From a checkpoint of a small image captioner.
Model: 14.9M parameters, 64-pixel images, encoder arch vgg, encoder norm batchnorm, encoder depths [3, 3, 8, 3], encoder widths [96, 160, 288, 512], decoder width 128, decoder norm layernorm, decoder activation gelu.
Data: trained on photos with spoken descriptions (Open Images, Localized Narratives), 203450 training examples, 14.5 epochs.
Rows from block 12 of the image encoder of a small image captioner, named by matrix and row number. Each number is 500 + 25 x the weight over its row's rms, rounded and kept within 0 to 999. All counts start at 0. Numbers have three digits each.
After each channel's rows are labels from the 100 images, of 14976, where the channel reaches its highest value: "patch colour" is the nearest of a few named colours to the mean colour under the peak; "top examples" is what is common among them. Only what is clearly more common there than usual is listed. The data: photos with spoken descriptions (Open Images, Localized Narratives).
# conv: 3x3 conv (encoder.blocks.12.conv.weight, 288x288x3x3, each kernel summed), inputs 144-191

conv.89:488447472497544491507523480534497485500484483425506500518512489495500454500500482537517500458508493500496489525438506488490481441523552524557523
patch colour: black
top examples: text has "people"; text has "group"

conv.152:466463473516497462500487500486491494500467524488500532504444469477474517473528461562481484500500549483490500507510473488500500467466534492500532
patch colour: black
top examples: text has "people"; text has "standing"; text has "lights"; text has "group"

conv.72:504507511530500483456493500469502457500479453459548505514485491511466505524487535500500478478484462481559500533500484483518500494497477470483472
patch colour: pink
top examples: text has "sky"; text has "trees"; text has "buildings"; text has "clouds"

conv.35:491489488504508482461458438476527485510509500479527486500503488505479481489441500500493463444463482479523500535479456479504458492470505497500501
patch colour: black
top examples: text has "trees"; text has "sky"

conv.6:480471500508526500490512470491470472482514517500512494523471506439513470500500500547488496515534523496487505500483449500562507513463500526505523
patch colour: black
top examples: text has "people"; text has "sitting"; text has "standing"; text has "wall"

conv.146:494507500500490522500500494465500460500477456500532516492467500486411479442500500518500515511510500500529500479510498460500532500444500438465506
patch colour: white
top examples: text has "trees"; text has "sky"; text has "buildings"; text has "road"

conv.12:505483531452520498449527474502500494500500478439519497489559462542472480500494500525494507471500523508514493495446495529491507442478577521517536
patch colour: black
top examples: text has "people"; text has "group"; text has "lights"

conv.274:500500522456507523471472500480466497505534490500500490546499497506510515499491528500525500510513538500522496500474470500502500500500592490500517
patch colour: black
top examples: text has "people"; text has "wearing"

conv.168:516494500548537467438490508532491535507524486423500552480460456509500480491479472483491477432511518479497498509432491532500500419558556500506553
patch colour: black
top examples: text has "wearing"; text has "man"

conv.18:450479500497508490489452492500491437489451487516507489500490492500495455511481490494511520508498452488498493456504500471489495500465489504500486
patch colour: white
top examples: text has "trees"; text has "sky"; text has "buildings"; text has "road"