From a checkpoint of a small image captioner.
Training: 15400 steps, batches of 192.
Rows from block 9 of the image encoder of a small image captioner, named by matrix and row number. Each number is 500 + 25 x the weight over its row's rms, rounded and kept within 0 to 999. All counts start at 0. Numbers have three digits each.
After each channel's rows are labels from the 100 images, of 14976, where the channel reaches its highest value: "top examples" is what is common among them. Only what is clearly more common there than usual is listed. The data: photos with spoken descriptions (Open Images, Localized Narratives).
# conv: 3x3 conv (encoder.blocks.9.conv.weight, 288x288x3x3, each kernel summed), inputs 144-287

conv.11:505513550459536500514500477498500466518522473506474500478519517453500465488437504492487500528500503481506522495491469532500479499432488505490484504512516473506485469494510503497504514435482493505508511500504462481516515525497475527487485500496512500506469514465500495508547388474497456500500497471430472529510509483457500526455465500509511502503480488495491476493500496506497528490465500439500525525486496523490466529500458511484478
top examples: text has "man"; text has "wearing"; text has "smiling"

conv.125:471497470512536476503487490487489525489515515500511500500515473510493565491510426500532477493458425512474492493488486500482500493569551511486500450502506471476505561493500497468557497497500500523518478486483526517488490509492540494511551516507499511480506566457500527493494492496535512519500505500493480500497489502513479500489469459476527499522500438491500505515460466509520522489500491495496504493465519502489477501494505505574550
top examples: text has "sitting"; text has "table"

conv.47:500515507470464500500474493482522500493496499509472500477501500500511500496498459506493469500510495531495511488440527500511468500533481466463500520508506520528508489489454524500526500507501518537512518498500482489500480500514530500489536462464495455502500511500506492500476500493575468450508504459529481517500499457472467500509464505506512500494496504465495464456508500489502464542532458488477492506513490486500596504500525473500503
top examples: text has "wearing"

conv.115:519434501481505521515500500508500478492521436481500500531563505431505478499500513497464526484546500507496545524524479501493490483490495504494500529451486492519510405500500500481531500532491497472491509511506526485551497514454523441461489516497500500497483435506500504476490500509496500487500502561503458497509512474509512505490491519471504449499500556513495523500524502495505552490530545500500523500492455576519531500500500500500500
top examples: text has "people"

conv.51:491513500483460480500506490489500500500431509500458500438500456500500500546514508500482479500500462510496524508418534439473504489500508452506500510428494479479489516477500501491500461514513487500476495448500500494518429484489504495529502466451487500569464422511480495487496500486454490490511500494504507513507500500500466500517572497500500452500505487508506522482510491496504501508500511509527531505500460481500534515494508500500439
top examples: text has "water"

conv.217:525500483525500544500500477484510497488497500555500460550509488500500501494519500507500500496491487488472564500481532477500464500489489500417495520445537490500486505522459505496500503500507468495482503462500545492533472514500471496500514500506533550565490495500500500500498508513517500500505594521496518507500500478540500500500500500512438418491500435503464504500487500500500481500475512517554500494525494509459500505509505468504546
top examples: text has "flowers"

conv.202:507541506480512527522552496480483492516494456484561503500512466508506500522481548504445500500494479490473497528476481485468508488496500508558438577500463507535500512500464560517465488462503509457500513531513523498519500500459500503491500494500500504496490491500500486523531489481500505533532490500461518520492491506505475484489500500504495505521497460471504449500519505500489477526500536500500467522491462465495522432505489490500442
top examples: text has "wall"; text has "sitting"; text has "people"; text has "table"

conv.171:497500500487533498523428497521538502496540500500392500500515535458500504500498500503494504500504500585501517497512495518504475503469502565484496470500523500500503499504461500421455515504492500500497510533522500505518494502526481506532427490487500500471506497486500487493516508500500477511503500500500500507432500481386490506500493490538458500470509500464493524500500498477500530487524535510520459521506488518503500507500500476406485
top examples: text has "road"; text has "car"; text has "vehicles"; text has "poles"

conv.146:500570500463502525486490495502500503502440525504520517500530462502477500502510516512471488512503504500500514500500464470470504500496500507506484490500494475492471492497442559469478462507515519471505500496473500486521523496471491519495500508469500493476500500500481500479544500432543500500504500491529496507432446494515505500514501449515488500518431469462472480476492499481488500503507485496426463516500486491454542500500500486500468
top examples: text has "sky"; text has "water"; text has "clouds"; text has "buildings"

conv.201:504493519494496496481478524486499524442500500491482536489509536499509552491500462500507504500500483508507515449568495500479565500522493507440487496500527500500500489530494500448469500480559510437493490508532469503510488467500509501536479533483508515466539515494493500502461500496554511500512508468507500500500494500479500500502510484527531509513500401408500470459497510500500473500505498490477490487500560500513492490510492520500500
top examples: text has "sitting"; text has "wall"; text has "two"

conv.229:447521523411420477503469480493506529486497506500483479471550533488491527514495528502487473530521512557494493500510497500507486523495498500461494474505524488490500514487504515451500492507520479504490511500534496512479540407500504505434503515498500469504496504469500506476509505443516438534476483494527520500489470497500512489514416441514520500541453531507482464493517499477490482517551466496434433533520510497500500515500500516483484
top examples: text has "road"

conv.109:517491499508500509548495470495473489499494457514500480507514466491516497496474563438500516524500520560511541483500510528515475487472478504496490562497476487529520396484489500482500531539494493505526533531503497497505489505511493500496514497516530483494488529505538469493477500487511500493495512500439504527498485423465507482428509512477487502483512492513500490540498501480521467540506480497525506480559545517526489472557471481445500
top examples: text has "grass"

conv.248:509505488479513461500497429506498500500508499499505500481502468456488492438492482503512497498510509518493500514492500512511481521485461500494530500510494483490521552500463500495497553476500487504494500495522480464500458479508483461473485490500500488469510500500482471507483474534490508495495462495499500462468481543500489461477478539494468532488490465455528481500524501515471493488477500473500477512491500506517510517486484439492506
top examples: text has "sitting"; text has "table"; text has "buildings"; text has "front"

conv.39:500487475517501415478500530500485495500478481480500490469549478500491532489468468448533504493495472500503504478500508449500496491525500497484500477483500532497531504493500478509500473484516498500500462491509472535479425505468533459525529500491418500504503483498526500515479485475479511516507486437496489447500512528500449503501506482507531500540518498485516490509496549523512489463506474457474546487439543488500472480441536497504478
top examples: text has "sitting"; text has "table"

conv.268:477507475464531466500494469500500471501494500518548500474436487486491500461506497512494494483521520500457500489494492529509500495501500509507542493495493465459513535504464500500497536491490506497499513500472480481500475493502475468497475498500524493471515500507456488508464496498441507500500473477497477476477500524511460500497495509492467519455494523464502471492500524529489500478465513497504454458478476520500491548466505457482497
top examples: text has "trees"; text has "sky"; text has "buildings"; text has "road"

conv.151:504516509500509514530487505437478507508495516471491486506500487531545430496502521503475452534434514500523468481504455500477486500471500500517524489515489482465521488500501489507500500490502521500517518505500494477500483464448503505471435517513522499508494528464461500500483500502524500493451500438509508489468504455500506515500500487500550500458526479500490526494491500503514500528531478484516493453502537528492477500537495530541501
top examples: text has "wall"; text has "sitting"; text has "table"; text has "wearing"

conv.256:470500534422475495482500504454500500489514440443491460546500516460484463502475542438469476543499506521473482472512462516485510525462466500497492500489503451495506500496531487513500522451482542483496500517520512463495510479475500517488488477500506488484484482487378489486545503497500473518455506502477463495500500488456508506489418502493488504550465530521522500476499506457482498537500496493496490507461476469484453476500469542461500
top examples: text has "text"

conv.219:490558536482503463505500472536492490526458510497537481500500435491439480506501477495484521470540500505500481534500527500513479497500492500494472496478500486436479542500506535489437500483490477570465499471450476507480481500514517451486500507500492503515500451527511530565473462463478489500508487403500531479482536474524499542516501500500508497483468522527490475460517493592500501464513502464477485512487466519493515516440519487524500
top examples: text has "sky"; text has "trees"; text has "buildings"

conv.99:509531469491534500455526500512446500478500492499500525478468505521511516510469443493500500443490492488478504500489500500449508439482481511575459524480498484499489500530414486508438500500491500460481513500506449494490493457483495506523459500497482517536543469509514500500500494500474474540511457494488502498500483437489498507526473498469452485517510500500500499498500507529497488461446588471500500559488470518528500504471469494500469
top examples: text has "lights"

conv.63:495506500466524482494497500520500496468506500500479492486510508500481500515495500501500495455527494496500510516506500530507483484417500501512500496510507502502487496511500476500441501514478480503503500500500496502500500500507489500531385483500489500488472495523503525500500498495436499506500468500500500528497482487482475487508500502515483525474514498474487500481504490500434489475470537507502479529487506507535480524471488435482462
top examples: text has "buildings"; text has "sky"; text has "trees"; text has "vehicles"

conv.267:493498501459504436551534518530493511481526491500515476511504523507567498498500504491500525482476517514575512491508475509465495500500426487524512495493493543492532508525500451530486477489507509466497543543547494543498488497512500495493479502533522500449548491505506484504484500506467500528494485500476520509500495411506516507510486485496529489526530495503486500492441540516530501500510521516521500500475518500496498476500480513493494
top examples: text has "road"; text has "car"

conv.224:516509523459525513500512528492501465480512452476500500505487515496497452492489478504496463527480504486500500496512487527473503483528489515500515504500515518477597476502505472486508514500524539486505537543478500482536500476496500520490509496504523500435500494511492467446544500547464500502500512501425385511493412497500507510477470490492500500485497469502512514446457500471500486534470513505500494476512500502500479500500482549504512
top examples: text has "text"

conv.28:504470488546532496500489500473536500472510500504511481519593500516500541499500521500506500520498468497482509500500502477500453508526466488488459500478503419485479552500473478476512516446490481500484518415526517500510516524465498501500516526465500540539486494500500468500514500550494506490492528523475508511497498514535543486486383493510471467504490474508487488478500500536498489552490500503541500474464491506478500520493495471500552
top examples: text has "food"

conv.26:491500475470523443516495441500500500500490500520500496463488497479465509471506518492496482490512507516503500499497505540513485500526500504500505500528465507482518508496456500490487547492500478493497518495479452478500469501505500497494460500483522483460557511505490489488475481496471509490504455484500494468493509544500462490488514513500468529490500479427500462500529543540469493470462504476495467496489522514503508538491489433487477
top examples: text has "buildings"

conv.43:521531483511482474506522482468526479500508508483515496479451500443500522471499480545487489506500494514500504500491505477504506498477489500514520514481459493514542522489513584567469532490482499502491509560545475493515480522507463484500513443472530480477551486500455465500482472536500547525442487470493500494491507500428488494472442471491518493489500513517558524494461508518493511516518472553500501506500481504488519495483448533481481
top examples: text has "grass"

conv.139:500511477494477469529504435500545495500496517500503500500484489466517509519500494438497507506490442464500535493429555507525500488503492453486500496492496539477500538482500500521496494508488521595493481470494497500466477468516576481514500506478495491516481523500529500489451486473512472488500482396488511454509501531533435485475506513498500506500528492492522439496480483513477490518500500495506500495556502493507500534494500495558493
top examples: text has "table"; text has "sitting"

conv.1:499500508493557503503508479497473500487532510506470500470438489499477479503482488488456496500523521500433500508501496531500483486483471498487474517473496477519505500482500500486508561477460500500492504509504493467500443513507444558502475482428500489507481485507495474504519490475447476500500500487500500500457572491493511494500479500500471506483494500485543515540534500505547539507495500492500511500508454532496492500497532474495502
top examples: text has "wearing"; text has "smiling"; text has "man"; text has "woman"

conv.261:550455492500471508500509491489500419501514490478485500500500463447500473469481500515459500450500500445480537479459532508506506500475490531488506533426500491500485507516495490481481538454500490535493493480465500428522500500476486500504495500506506500495448474500431500444524500513495511500511520538513465517530510494511511512500495514500500435498530480502517547500464440516500533500471546506492500500500445518500491556432500500534521
top examples: text has "black"

conv.284:480528500500507486445508530522505519479500529520500500457492527503505523518512463500500524481504458482478505536498500507500510473471500478536492491477493485561494560467488483522500458484450446500495500491467492500493490500514506507510455463480500509488488500545540525483477482495487550463495477541500471548500505499500473491504475506536500529488500500504481500480494474500488482448473500518479500515509500489533519514478506491504492
top examples: text has "buildings"; text has "sky"; text has "lights"

conv.195:495505534500493465477480500480500493532482480477521529450483515500500490464450473504469458499514500483478494486525471476500513488500512498509507463487521462440493513500503509496486478473515508523519481504486477491474443475457506454512475578516500492505510472484518525502466488506484507495510500416500521460493522529554471558477504467496529500485500515505512500490506490522508497473526479448455500476492500525500478485460476543491493
top examples: text has "standing"; text has "people"; text has "wall"; text has "holding"

conv.48:500499512496492500489470490500507474508508474500508477472466504500457422513483482500500500500540500494496483510474484506500499500473500510465510500500486484478500500500556535500473503482479435500471493489497497487500500546482475492455498461477515500500519484500500527552492476474491453482475500453490508533485528454466475482500549516500524500450455476519482491482500503528474513479525449490495536500487501565500462500500511544498500
top examples: text has "man"; text has "wearing"; text has "smiling"

conv.207:480500500473481441500512487548500493490483482480505500496507489500500480508466466486532513491521460526495508494496491491473472500518534477468515500503500474500500529518496524527500479591500492445503469500491500509497496466459546494496511498492501500532492491482455535558470526540500471517487441475508501489578473495516466478510519484509524500479478520502487495500517488536500500515533500456513518500496545509531497500465535479552535
top examples: text has "buildings"; text has "road"

conv.50:515505500509476500490514470506500500500454508500487500519527421502500508507514484500470518506511474482490508554496500390510479508500471483547505509500499524515506493469471519524489501472497505500464506410500509492501495500526512423561516479511497534495485475504494518485497500472475527495545518500483522478509512581476506487484520500526482504527511497497492515489511487524488476496500500533514524477470486488466494502500508481511468
top examples: text has "trees"; text has "sky"; text has "plants"; text has "grass"

conv.112:472453454499459500494510508483522518481500492476477473477500512490513491537482508486506540494485477508517500533500500519494476500500500480525500435500487510503518498493520508500498490527480491520504467482500496511481500500507544500512474486474486523508483499500517512460500498483451486449492460501506510546506463517500480473511530482499500509502527506482517483494496515443426500500500487520500506491530500487520496515484498466501480
top examples: text has "food"

conv.155:500500498485497469500491490508474484485500493482462500503500482481460487484472525437493504500492478496471500526546494486500488484485500569475482500526529505498508508492504496469513512500565521520510514458500477489484524487485499456500489500500472522481500484491491496522510490500492479503516475500463505478492550569497497505475455509492507531543465496525550500489526506543513437509509539490500434516428493531500512511438513495500509
top examples: text has "wall"; text has "table"; text has "people"; text has "sitting"

conv.60:505485513468479457506503526486493495490518464495500446500516543428477468500500523483477500544518522563516512474503491535520490540469434501480486443500458500450535500531500480515460534505500518500476536515538514517499514481500497500483491484505515501514485483511496495513503532528517500518486503496488500458506500489446500500500486501500521505516461444508510500500516521517500412540543536505537424500454487508494481431493494500430500
top examples: text has "grass"; text has "people"; text has "ground"; text has "road"

conv.33:505557526494493569500504514469506487500491500500500507513500518507522463480500548500453500588468531498504504476435441498461529430484465502516540503505497500463518453500500523521447485492505503404483503534502518438522500500459495517525480448514511498511500500486439448510526483500515503480500500498462493541473507460490491550500503465512495515500522500484500525496500502498498500562489518500495505500500525530543464485541500533491500
top examples: text has "man"; text has "wearing"; text has "front"

conv.177:488500500483462477512519468469500500510500485500519426481500505496494488500481473456508518525500481500495492500506499521500491484491467462518500501500454491462543506445562543519483500490482531500496526491500495525497495497475500490493553444456500500523505452505489462539487491483506500500407507499500503451512500500500492503500500476454552510517488556526501489461490490484491487458518447494495534456480461506500500473516489570500500
top examples: text has "grass"; text has "ground"

conv.53:500495517511513491496479526542515500463511462503500530500554545476500505521490466559518500444561481505485512530528513503515525490500520532482522500500557474484457500520471436472496525513489496486492491500551500516527517507477475500521408531516525504499516500511470516494530500563484524500509498473500486525479544472500516508506484556500492489446500492476491546437523500513487496475514538496546456535500506569549500512473497513507529
top examples: text has "road"; text has "people"; text has "few"; text has "buildings"

conv.154:510500470507500505533506490498459492492551495490503474518505450493514473521494535461500508545500489534494500491495473515512486479500501506515476500547495486551534448484507484512563546464463492500522527505511505496496512491493524493477515500561500493500484496500484487534521517500507523500461490516466494526500512456478526469460502524457512547480510487513524520566494484505509478578543500500535522457521516520481469449564509508494500
top examples: text has "grass"; text has "trees"; text has "sky"; text has "ground"

conv.186:461500464480500467475482493503500492441483500505500490480493472481484486469518504500457500488524457500471496550486500500500480500500500489500500500520500476520505536489494500500500506483495438503508520476510500489500492485524489505497454491500504499379506495516479521495471500492463500479487475507494478500475486520516463495512490507506495529466520482440487500500504477511459474485497492500491490506457500507486500500500475475498455
top examples: text has "buildings"; text has "trees"; text has "sky"; text has "road"

conv.166:468509496500505499487505500502478494500481481486542509505448500526493507512498465521513493480475426476480490487510467504479504470566524466541531505453451474463490546492503483510500463503509490500491461411431508500488478479479547489551509527506403493500516488473496542512488490487492500473545468470472500481502484497555482536480528500464507481505522495511499500484500451524498478482491500492496534476500497474500482500500509500562500
top examples: text has "sitting"; text has "people"; text has "table"; text has "chairs"

conv.205:558520484488500500517511504518505500500520483475489481500500500482500475500500555482480473544475512500500500493486471492500514503502452519455470469519472495500551500500491495505500513444529509420500501529506540531500508500500405507491503472505567495488457505500460496518573500502530516507481505538487477496495496519493487500484462472500537494531500429500535493492440504521477457509511503548500500492476460500453490475509457500497522
top examples: text has "text"

conv.46:448463478510496497511431466500500516489487515500513422497509464497486500505529496495497508515487464576495492473482487516476452496514500495504451458488491459491515485453448516500500500513495480400503535503490510488479479502507500495500521435496496500481554500472508465524500518492505513500503518504524527521425500512494475500500504459499453494517477523493492485526490511484505518518512479518509484500505497482495516452515502442471492
top examples: text has "grass"; text has "water"; text has "road"

conv.275:499492494495542505525500527490495508496500500500513483565473469519485498508483517495507477478514495520494500490501520511507463459500484505493500505460519505500493519502474521498500511514489504500524499531585494500519428500522469500500481476469483531513488491506513457494472500474445484553489507474482517500448521483523508472498489498497482497486444500488505507531502538488539529514485500491546502493469493500483482500500513484500500
top examples: text has "food"; text has "plate"

conv.192:516494474502500473529520500500492500488500515484532453495501472496553500513520500496495488503502489467490500500500500483500492503482500505498500513499469484500524488480495547495470533443477511483500484517492505532494510450501494532450468488491512448449486507528502436458500481534564524546475491472500500482486489509510500434455486500500496460516500425502526500544493512505506487510502440489432429493500483468498518474500445500476488
top examples: text has "standing"; text has "sitting"

conv.163:495500492489528498500491465554474458474531450448488481487530472453486500504475444505471507500536471500490500601496493505481491531472477505503500505529496447500509511515500469533491512492493487476483490469553486486500500502483498475494484485502499489509500439519427511514446500516522516493473485483483507543470512525469500468468470563452484508478502461500500532505538457507512510551463522468508478544500474512500512506500494459490500
top examples: text has "standing"; text has "people"; text has "buildings"; text has "road"

conv.179:551497508491500476512507482551507477512583535504507463495492506468504500476500508483486515528481482500516535471505490522500491461486449496524500483500497542524530477506500454539515530456496494471496478490498500521488497516496486473480500497505548509500502410508479493540515500538520519520468490500489491523500529495500506500515428500509500526504521464500507528517490482526500462523510515519509500469488399500500515500500512500506543
top examples: text has "text"

conv.141:495497476513510500514486480487521506500495463516508448482521503504580565474467456470519530500408500544496532495517556488497447477486503491533484500455505523500500500477485504522500472515504446530494534518532479500481476521506513466510500492499470509515490500460501488508454495472494473500498483458464484506470501473500497481446504492487480498510538543507465452524482500517506508492492500457500495429515495500524497461507517458500468
top examples: text has "wearing"

conv.227:500517500452529492516496505496529523491476520525500472520541475493489470504504520486500476505515500522491518520497481497497481512474445500476500500519485506498500500485517560417515492521526520517497576500506522513503532526468495517492505497473503485466488506504484500485517500477575466497465489483527432498500472466500532534495483497521525517512480536543449509490506500500481540500563493484440498512513471509469610488524500520489486
top examples: text has "standing"; text has "wearing"; text has "grass"

conv.257:511497480503490507452506510509491500513500492506554533500503541513529500480494477551515496448452470482509500519514472491445533456538517534558491503516517500500500507500500487513477513500533501449491497511515498500516502500423503492512478516475494510484532481470486514494538486497500506500521492522451495497580501524517489522510500500500507526569543500487533500454488509508489517475487593461500500500506470495518480507488496511539499
top examples: text has "wall"; text has "people"; text has "table"; text has "sitting"

conv.37:520500506493477472524531497489500469500503480433509494500500500513504473478458517462466500508494494490500500523452483534495520500500486498480488500548422493508507523498503554500500502437527527505479499507544504487485497448500500507524500486469485497512487500500442476505525477500528484530493481506478523461492504528503456488465494532504533522540505471488587480507507538505500483498480480492500510461471490466500528467445414526500481
top examples: text has "table"; text has "wall"; text has "sitting"; text has "people"

conv.236:492497500487500484489515509514492500461500491500500480482500571485541500472490495510474497448489506518493500456534502493490460448500458512548483529488492494546476453477476477456472490497500454448431500519499487478492500508500508509500460489471506479433500493482545491457519496494477490516500462500494444484529459442500525526506500491537469504512513476475478485483505512500474480447482489510457500511517480498545500498500473476490482
top examples: text has "lights"

conv.103:529500497494446482469533488522497479505485475472467500474461500500493519473500453509519500482500504500476498480525500446498541489520502500500500463492514500500477556494483494500500468455528521455496436464470500494534492509454500486513535500473543500470507483500460524460500500527495509522500500500498457486577507504496464530525492538513526500504500485452543490407505499508526495459500496495469533500458500500500476511406472492520551
top examples: text has "sitting"; text has "table"; text has "wall"; text has "front"

conv.245:513539532447491512514500500500480475460500488519500514490488502467478503500500470507488494452582500483483502500500500504505527492463507500492514564531541492480452516500517485500500500500484502532500527500511458490524513494500483500482474495500507488500465557557478473497474500499500467521487538433496500476510500470500500511506406511500509553419480513503485492486515497508489527496455491469488478518508547507531460523499486537481534
top examples: text has "buildings"; text has "lights"

conv.42:529500482505497494520502457529478453494519485443487517507489421500458500505466486520496500500510472499496481613496504475500520543465517511502512500538480492533497509497490490534483502500493482504501503458509465470526504508492494406514503467484483492474500466500441500499473500507514539477510484506492521534486512566494517484470469551475509500491489463501507517489525489513500492513453538503524440533487500492495503525496494493500495
top examples: text has "standing"; text has "wall"; text has "table"; text has "sitting"

conv.134:594487476500500422511470500500516492517505470486488491500492500459504566476480502507481486452492500460532501467488558529511500494489500529487500503492525543492526506500520498493405549467500518525500457500470497510500487506504467521500477500531500500495490500500481480492500500534500500547457500483500462494506503488502500500510467500502500491500541478500494510487435500500476494495500514479493475451500492546488454504394500500500516
top examples: text has "sky"; text has "trees"; text has "clouds"; text has "grass"

conv.174:511491444500499500491500500442519500481502489550500452524500506509503516500500497503506518500447495508475523451483541507500448465491467500470474500409526501495475510500467474481500494508500475500487497481500506503500435515499493499516501491494500574531472472495485439500499500503444476512500503489480504497497500480536506488497502492492452449497504510517481481500484500500490494455497496500561505454554464505503493500524527462503521
top examples: text has "food"; text has "plate"; text has "bowl"

conv.6:504489515506489477509474499500529531439548497451461489496471599479500491500486500477505524518476498550494500503503408514457481511517494509488407459500496445490533514457495511489500499502443498459505482536490500490522515481480514500523475497431462473500500500473460499468515494502500514527500463488495470493512500495481497497500500473489500500512545564485508485527510512481478524502525515486495486476506456485527482455495491471493500
top examples: text has "road"; text has "trees"; text has "car"; text has "vehicles"

conv.159:526553504500511464507497500506518491520468506525502492500517483497555539464514430507503500451505472474465461526489505508525519501483501540510516512508500527468457508490510554500481513448505490533467503500511502486490533518533480510486473491512507517520507500531465500539493491465539514551444500484486451502465508496496494500516468500514523513500529531521471530509512500532492517498519493465382473508484500546499479504470494531476541
top examples: text has "sky"

conv.241:479540483496490531518526491531466459482490480479500530491456449472491500517485489487469512479482480446492500501499508498491508504460495497575509546480481490517477510500478449524493482468481529525507494456461497458497494423500520478514500496494460430511496490513497500527467483470500508484549478493449505500506507486500437503478472542495477500488485487500500468457475470534493495513403528500500511529500461492519497547500483500519462
top examples: text has "holding"; text has "man"

conv.14:506505532467477513524500505495500458500500439493523512513468510500500500478466476500504492485506500452504511500501498528500494500491479503530512565494510500482500504520523500527512535500511536517500502500475495500512497500480514493483481509500500515500512480515488471541501496525472500500484538456402486525515489475527508500440478569481478502453500519510500479432500473493500479516384526460520509460502477511533496500484478522512534
top examples: text has "plants"

conv.279:500500516500483460519481497489506457492524494503498500496500565481551494496500524460455500519484510497502523490506490509492511414503472490503489478496472500497546497508515567465459505480522489495470487492482500467503454500495508502529444500467514509519491495500500473497514465523497500485496475500444493491524517504441477493461500500560511511522539509493530440492556515497493488523469497500503476500525458488525504475490492500430511
top examples: text has "wall"; text has "sitting"; text has "table"; text has "screen"

conv.198:464500500514492481489470517495466500500529490512487483438500384542446454473500471493514488486504494518473496526430535468517500511522500500500450487505500537524517427511500462500516509506512501529476524452483491480500496514457509514500592493516495479495491500485534500469506494500530513488495499486523498495486495504481482500507471500517559498540484512545500488511500495477511514479541493485469504500469489509492518498493513527496500
top examples: text has "sitting"; text has "man"; text has "wearing"; text has "woman"

conv.266:493500500516480464495447505490469500503501502506493500406500417500485455456491431498494500472512483506482511522451527462525519507502500496500485488505514519500504401503519488491500500485520509541500524470494484465500467531471507509508533500523511484470490487482522498494502500475532500465496500457527502500494531492485485525502500512504529496515504493540481518478499490489504504455556493472473515499442500530459526500473508558500496
top examples: text has "standing"; text has "man"; text has "wearing"; text has "person"

conv.287:477494513490559495500529529497545524420550497492511526509468591513504509500500493514563512500482500507505451496491482545494514492506521530503461496484507504500509558456517517492500490517440507500560500515477501512509496510500530510497489500421488524500479513490497499431485481482469467519474473506494481527504478466513495450501500500490500500477496550460510456500502500469472564466500512500499500485500477478546482498495516485526522
top examples: text has "road"; text has "car"; text has "vehicles"

conv.130:489520495499494469438500513504514480504497500518490504455500534527523538500487500500514500482489450483481504469424513502511503437500424477548522500500500520492471561500504490466485495500504447492408497472500491495489434506500514460508446495491494511525471508500470500477479462500452474500500409494451463500534500496505494506480500528498495507521531483495504518500500500507485481522465527495498504500514526499533486519494520500505497
top examples: text has "food"; text has "table"; text has "plate"; text has "bowl"

conv.167:509500495495526462500500520527512496450517485505492480488522527496491500516500500509500505444533508500500523513539500516510480483435500512505500488500515500503482471517494458500447499524474480500465538495521500507508500505518453504539380480507503500486489500515518500496508500497433500522500463500497476517489504455464488504502489500511498500478523479483485503461493496493458480456500525500510482521482500522516494516483486453474490
top examples: text has "white"; text has "road"; text has "black"

conv.258:476507500500465482517495471539496500497500490496480514465548473448514500474488493482492514485486486500511520478491520480486486469483516485495516485523512499504477499494486443502500485492503486528500458485535449500483500470498537485506499513527500476500500495485514530511455482500484466482551455469496500487536542495500471525491506514509520508510482513494491473490511484580490439500500511459486498500501514493519509522500481478505487
top examples: text has "man"; text has "wearing"

conv.2:480518484550487497535477484478510511516456562511515458485490461506494523500522476503500500519522459523512510525485521495562462500480472500490467500500495515483504443502481479486451498463499500513446533397459518477493498500524449446505495466509541512502508486554484495495457500512516531480500517500526483494494531506500458500517507493547515500483512433509505552498489481477516478519494511508513497523513477478455532534495511467481500
top examples: text has "two"

conv.4:491500479500522493505457404500515518428500505473466500493503499500504475483485505430489492421511485512491500475497499514522476500541471482500491510508481478496527538446512495465489504529486500556481511510520480459500473481510496467521477490448489488497506500500545436538471493455480500455495500500498506481509508513494496481441533498485511512480506491500520485500496500465503500484492500481526506490520535500500514479506469500500489
top examples: text has "buildings"; text has "road"

conv.128:460444484512451471508522483527508449484519500495478455502589521500500500495492489502480515500513451488500493541465518503483491528500521480513499452517480519514495488503508495564525470503493480494485478442569506500463541493500527485517486496502464488515500415498495524497498494500511501494500478460486500467579526511481510470490514504495507477513522494492504525508500435522519500529472521485512500494485471492505539496500500490492476
top examples: text has "people"; text has "sky"; text has "buildings"; text has "road"

conv.78:502406468493516503487461434500490500473534494489461493569506404500492500521500550498495519521494499505476528500452500532492463522493552495476460500491498471500514500479478519473533547514457497468500553522500529477525500520500500489478511500500500500497496492456500503500500503500500478486484532553503567521467488526500510450500492500500456489500458511512514500503529510500484554535464492522509500509506447518494500499503503431470534
top examples: text has "grass"

conv.89:511514513500511509511444472536514434489521448489517530529483485487506458474493441500461500416469493500471529494522473504440518515484500465463500527464461425485499500500526498461514500500483477515453481507467541485526458515479500486486469520490504510466505493493489489505473506500481500496471516481464490510500512473516506529477485518493489493496533529527510505473524470500493525484500506495541509486479486553531500479487472524518545
top examples: text has "smiling"

conv.152:504500498525445500532494416497449402500485485488500500510513473480526500467458529489476504500500491500493534578467530426496500490452493495485500511500500498511515479484500540476500488504495484457500482536511507478552490517472445507486510447480491500500493478488459484475506500500500536516500500514497522491494492505500487500409500500494500479515497500552558504569534506500502501495500512487499491513478472515500509468488459508489490
top examples: text has "wall"; text has "people"; text has "table"; text has "lights"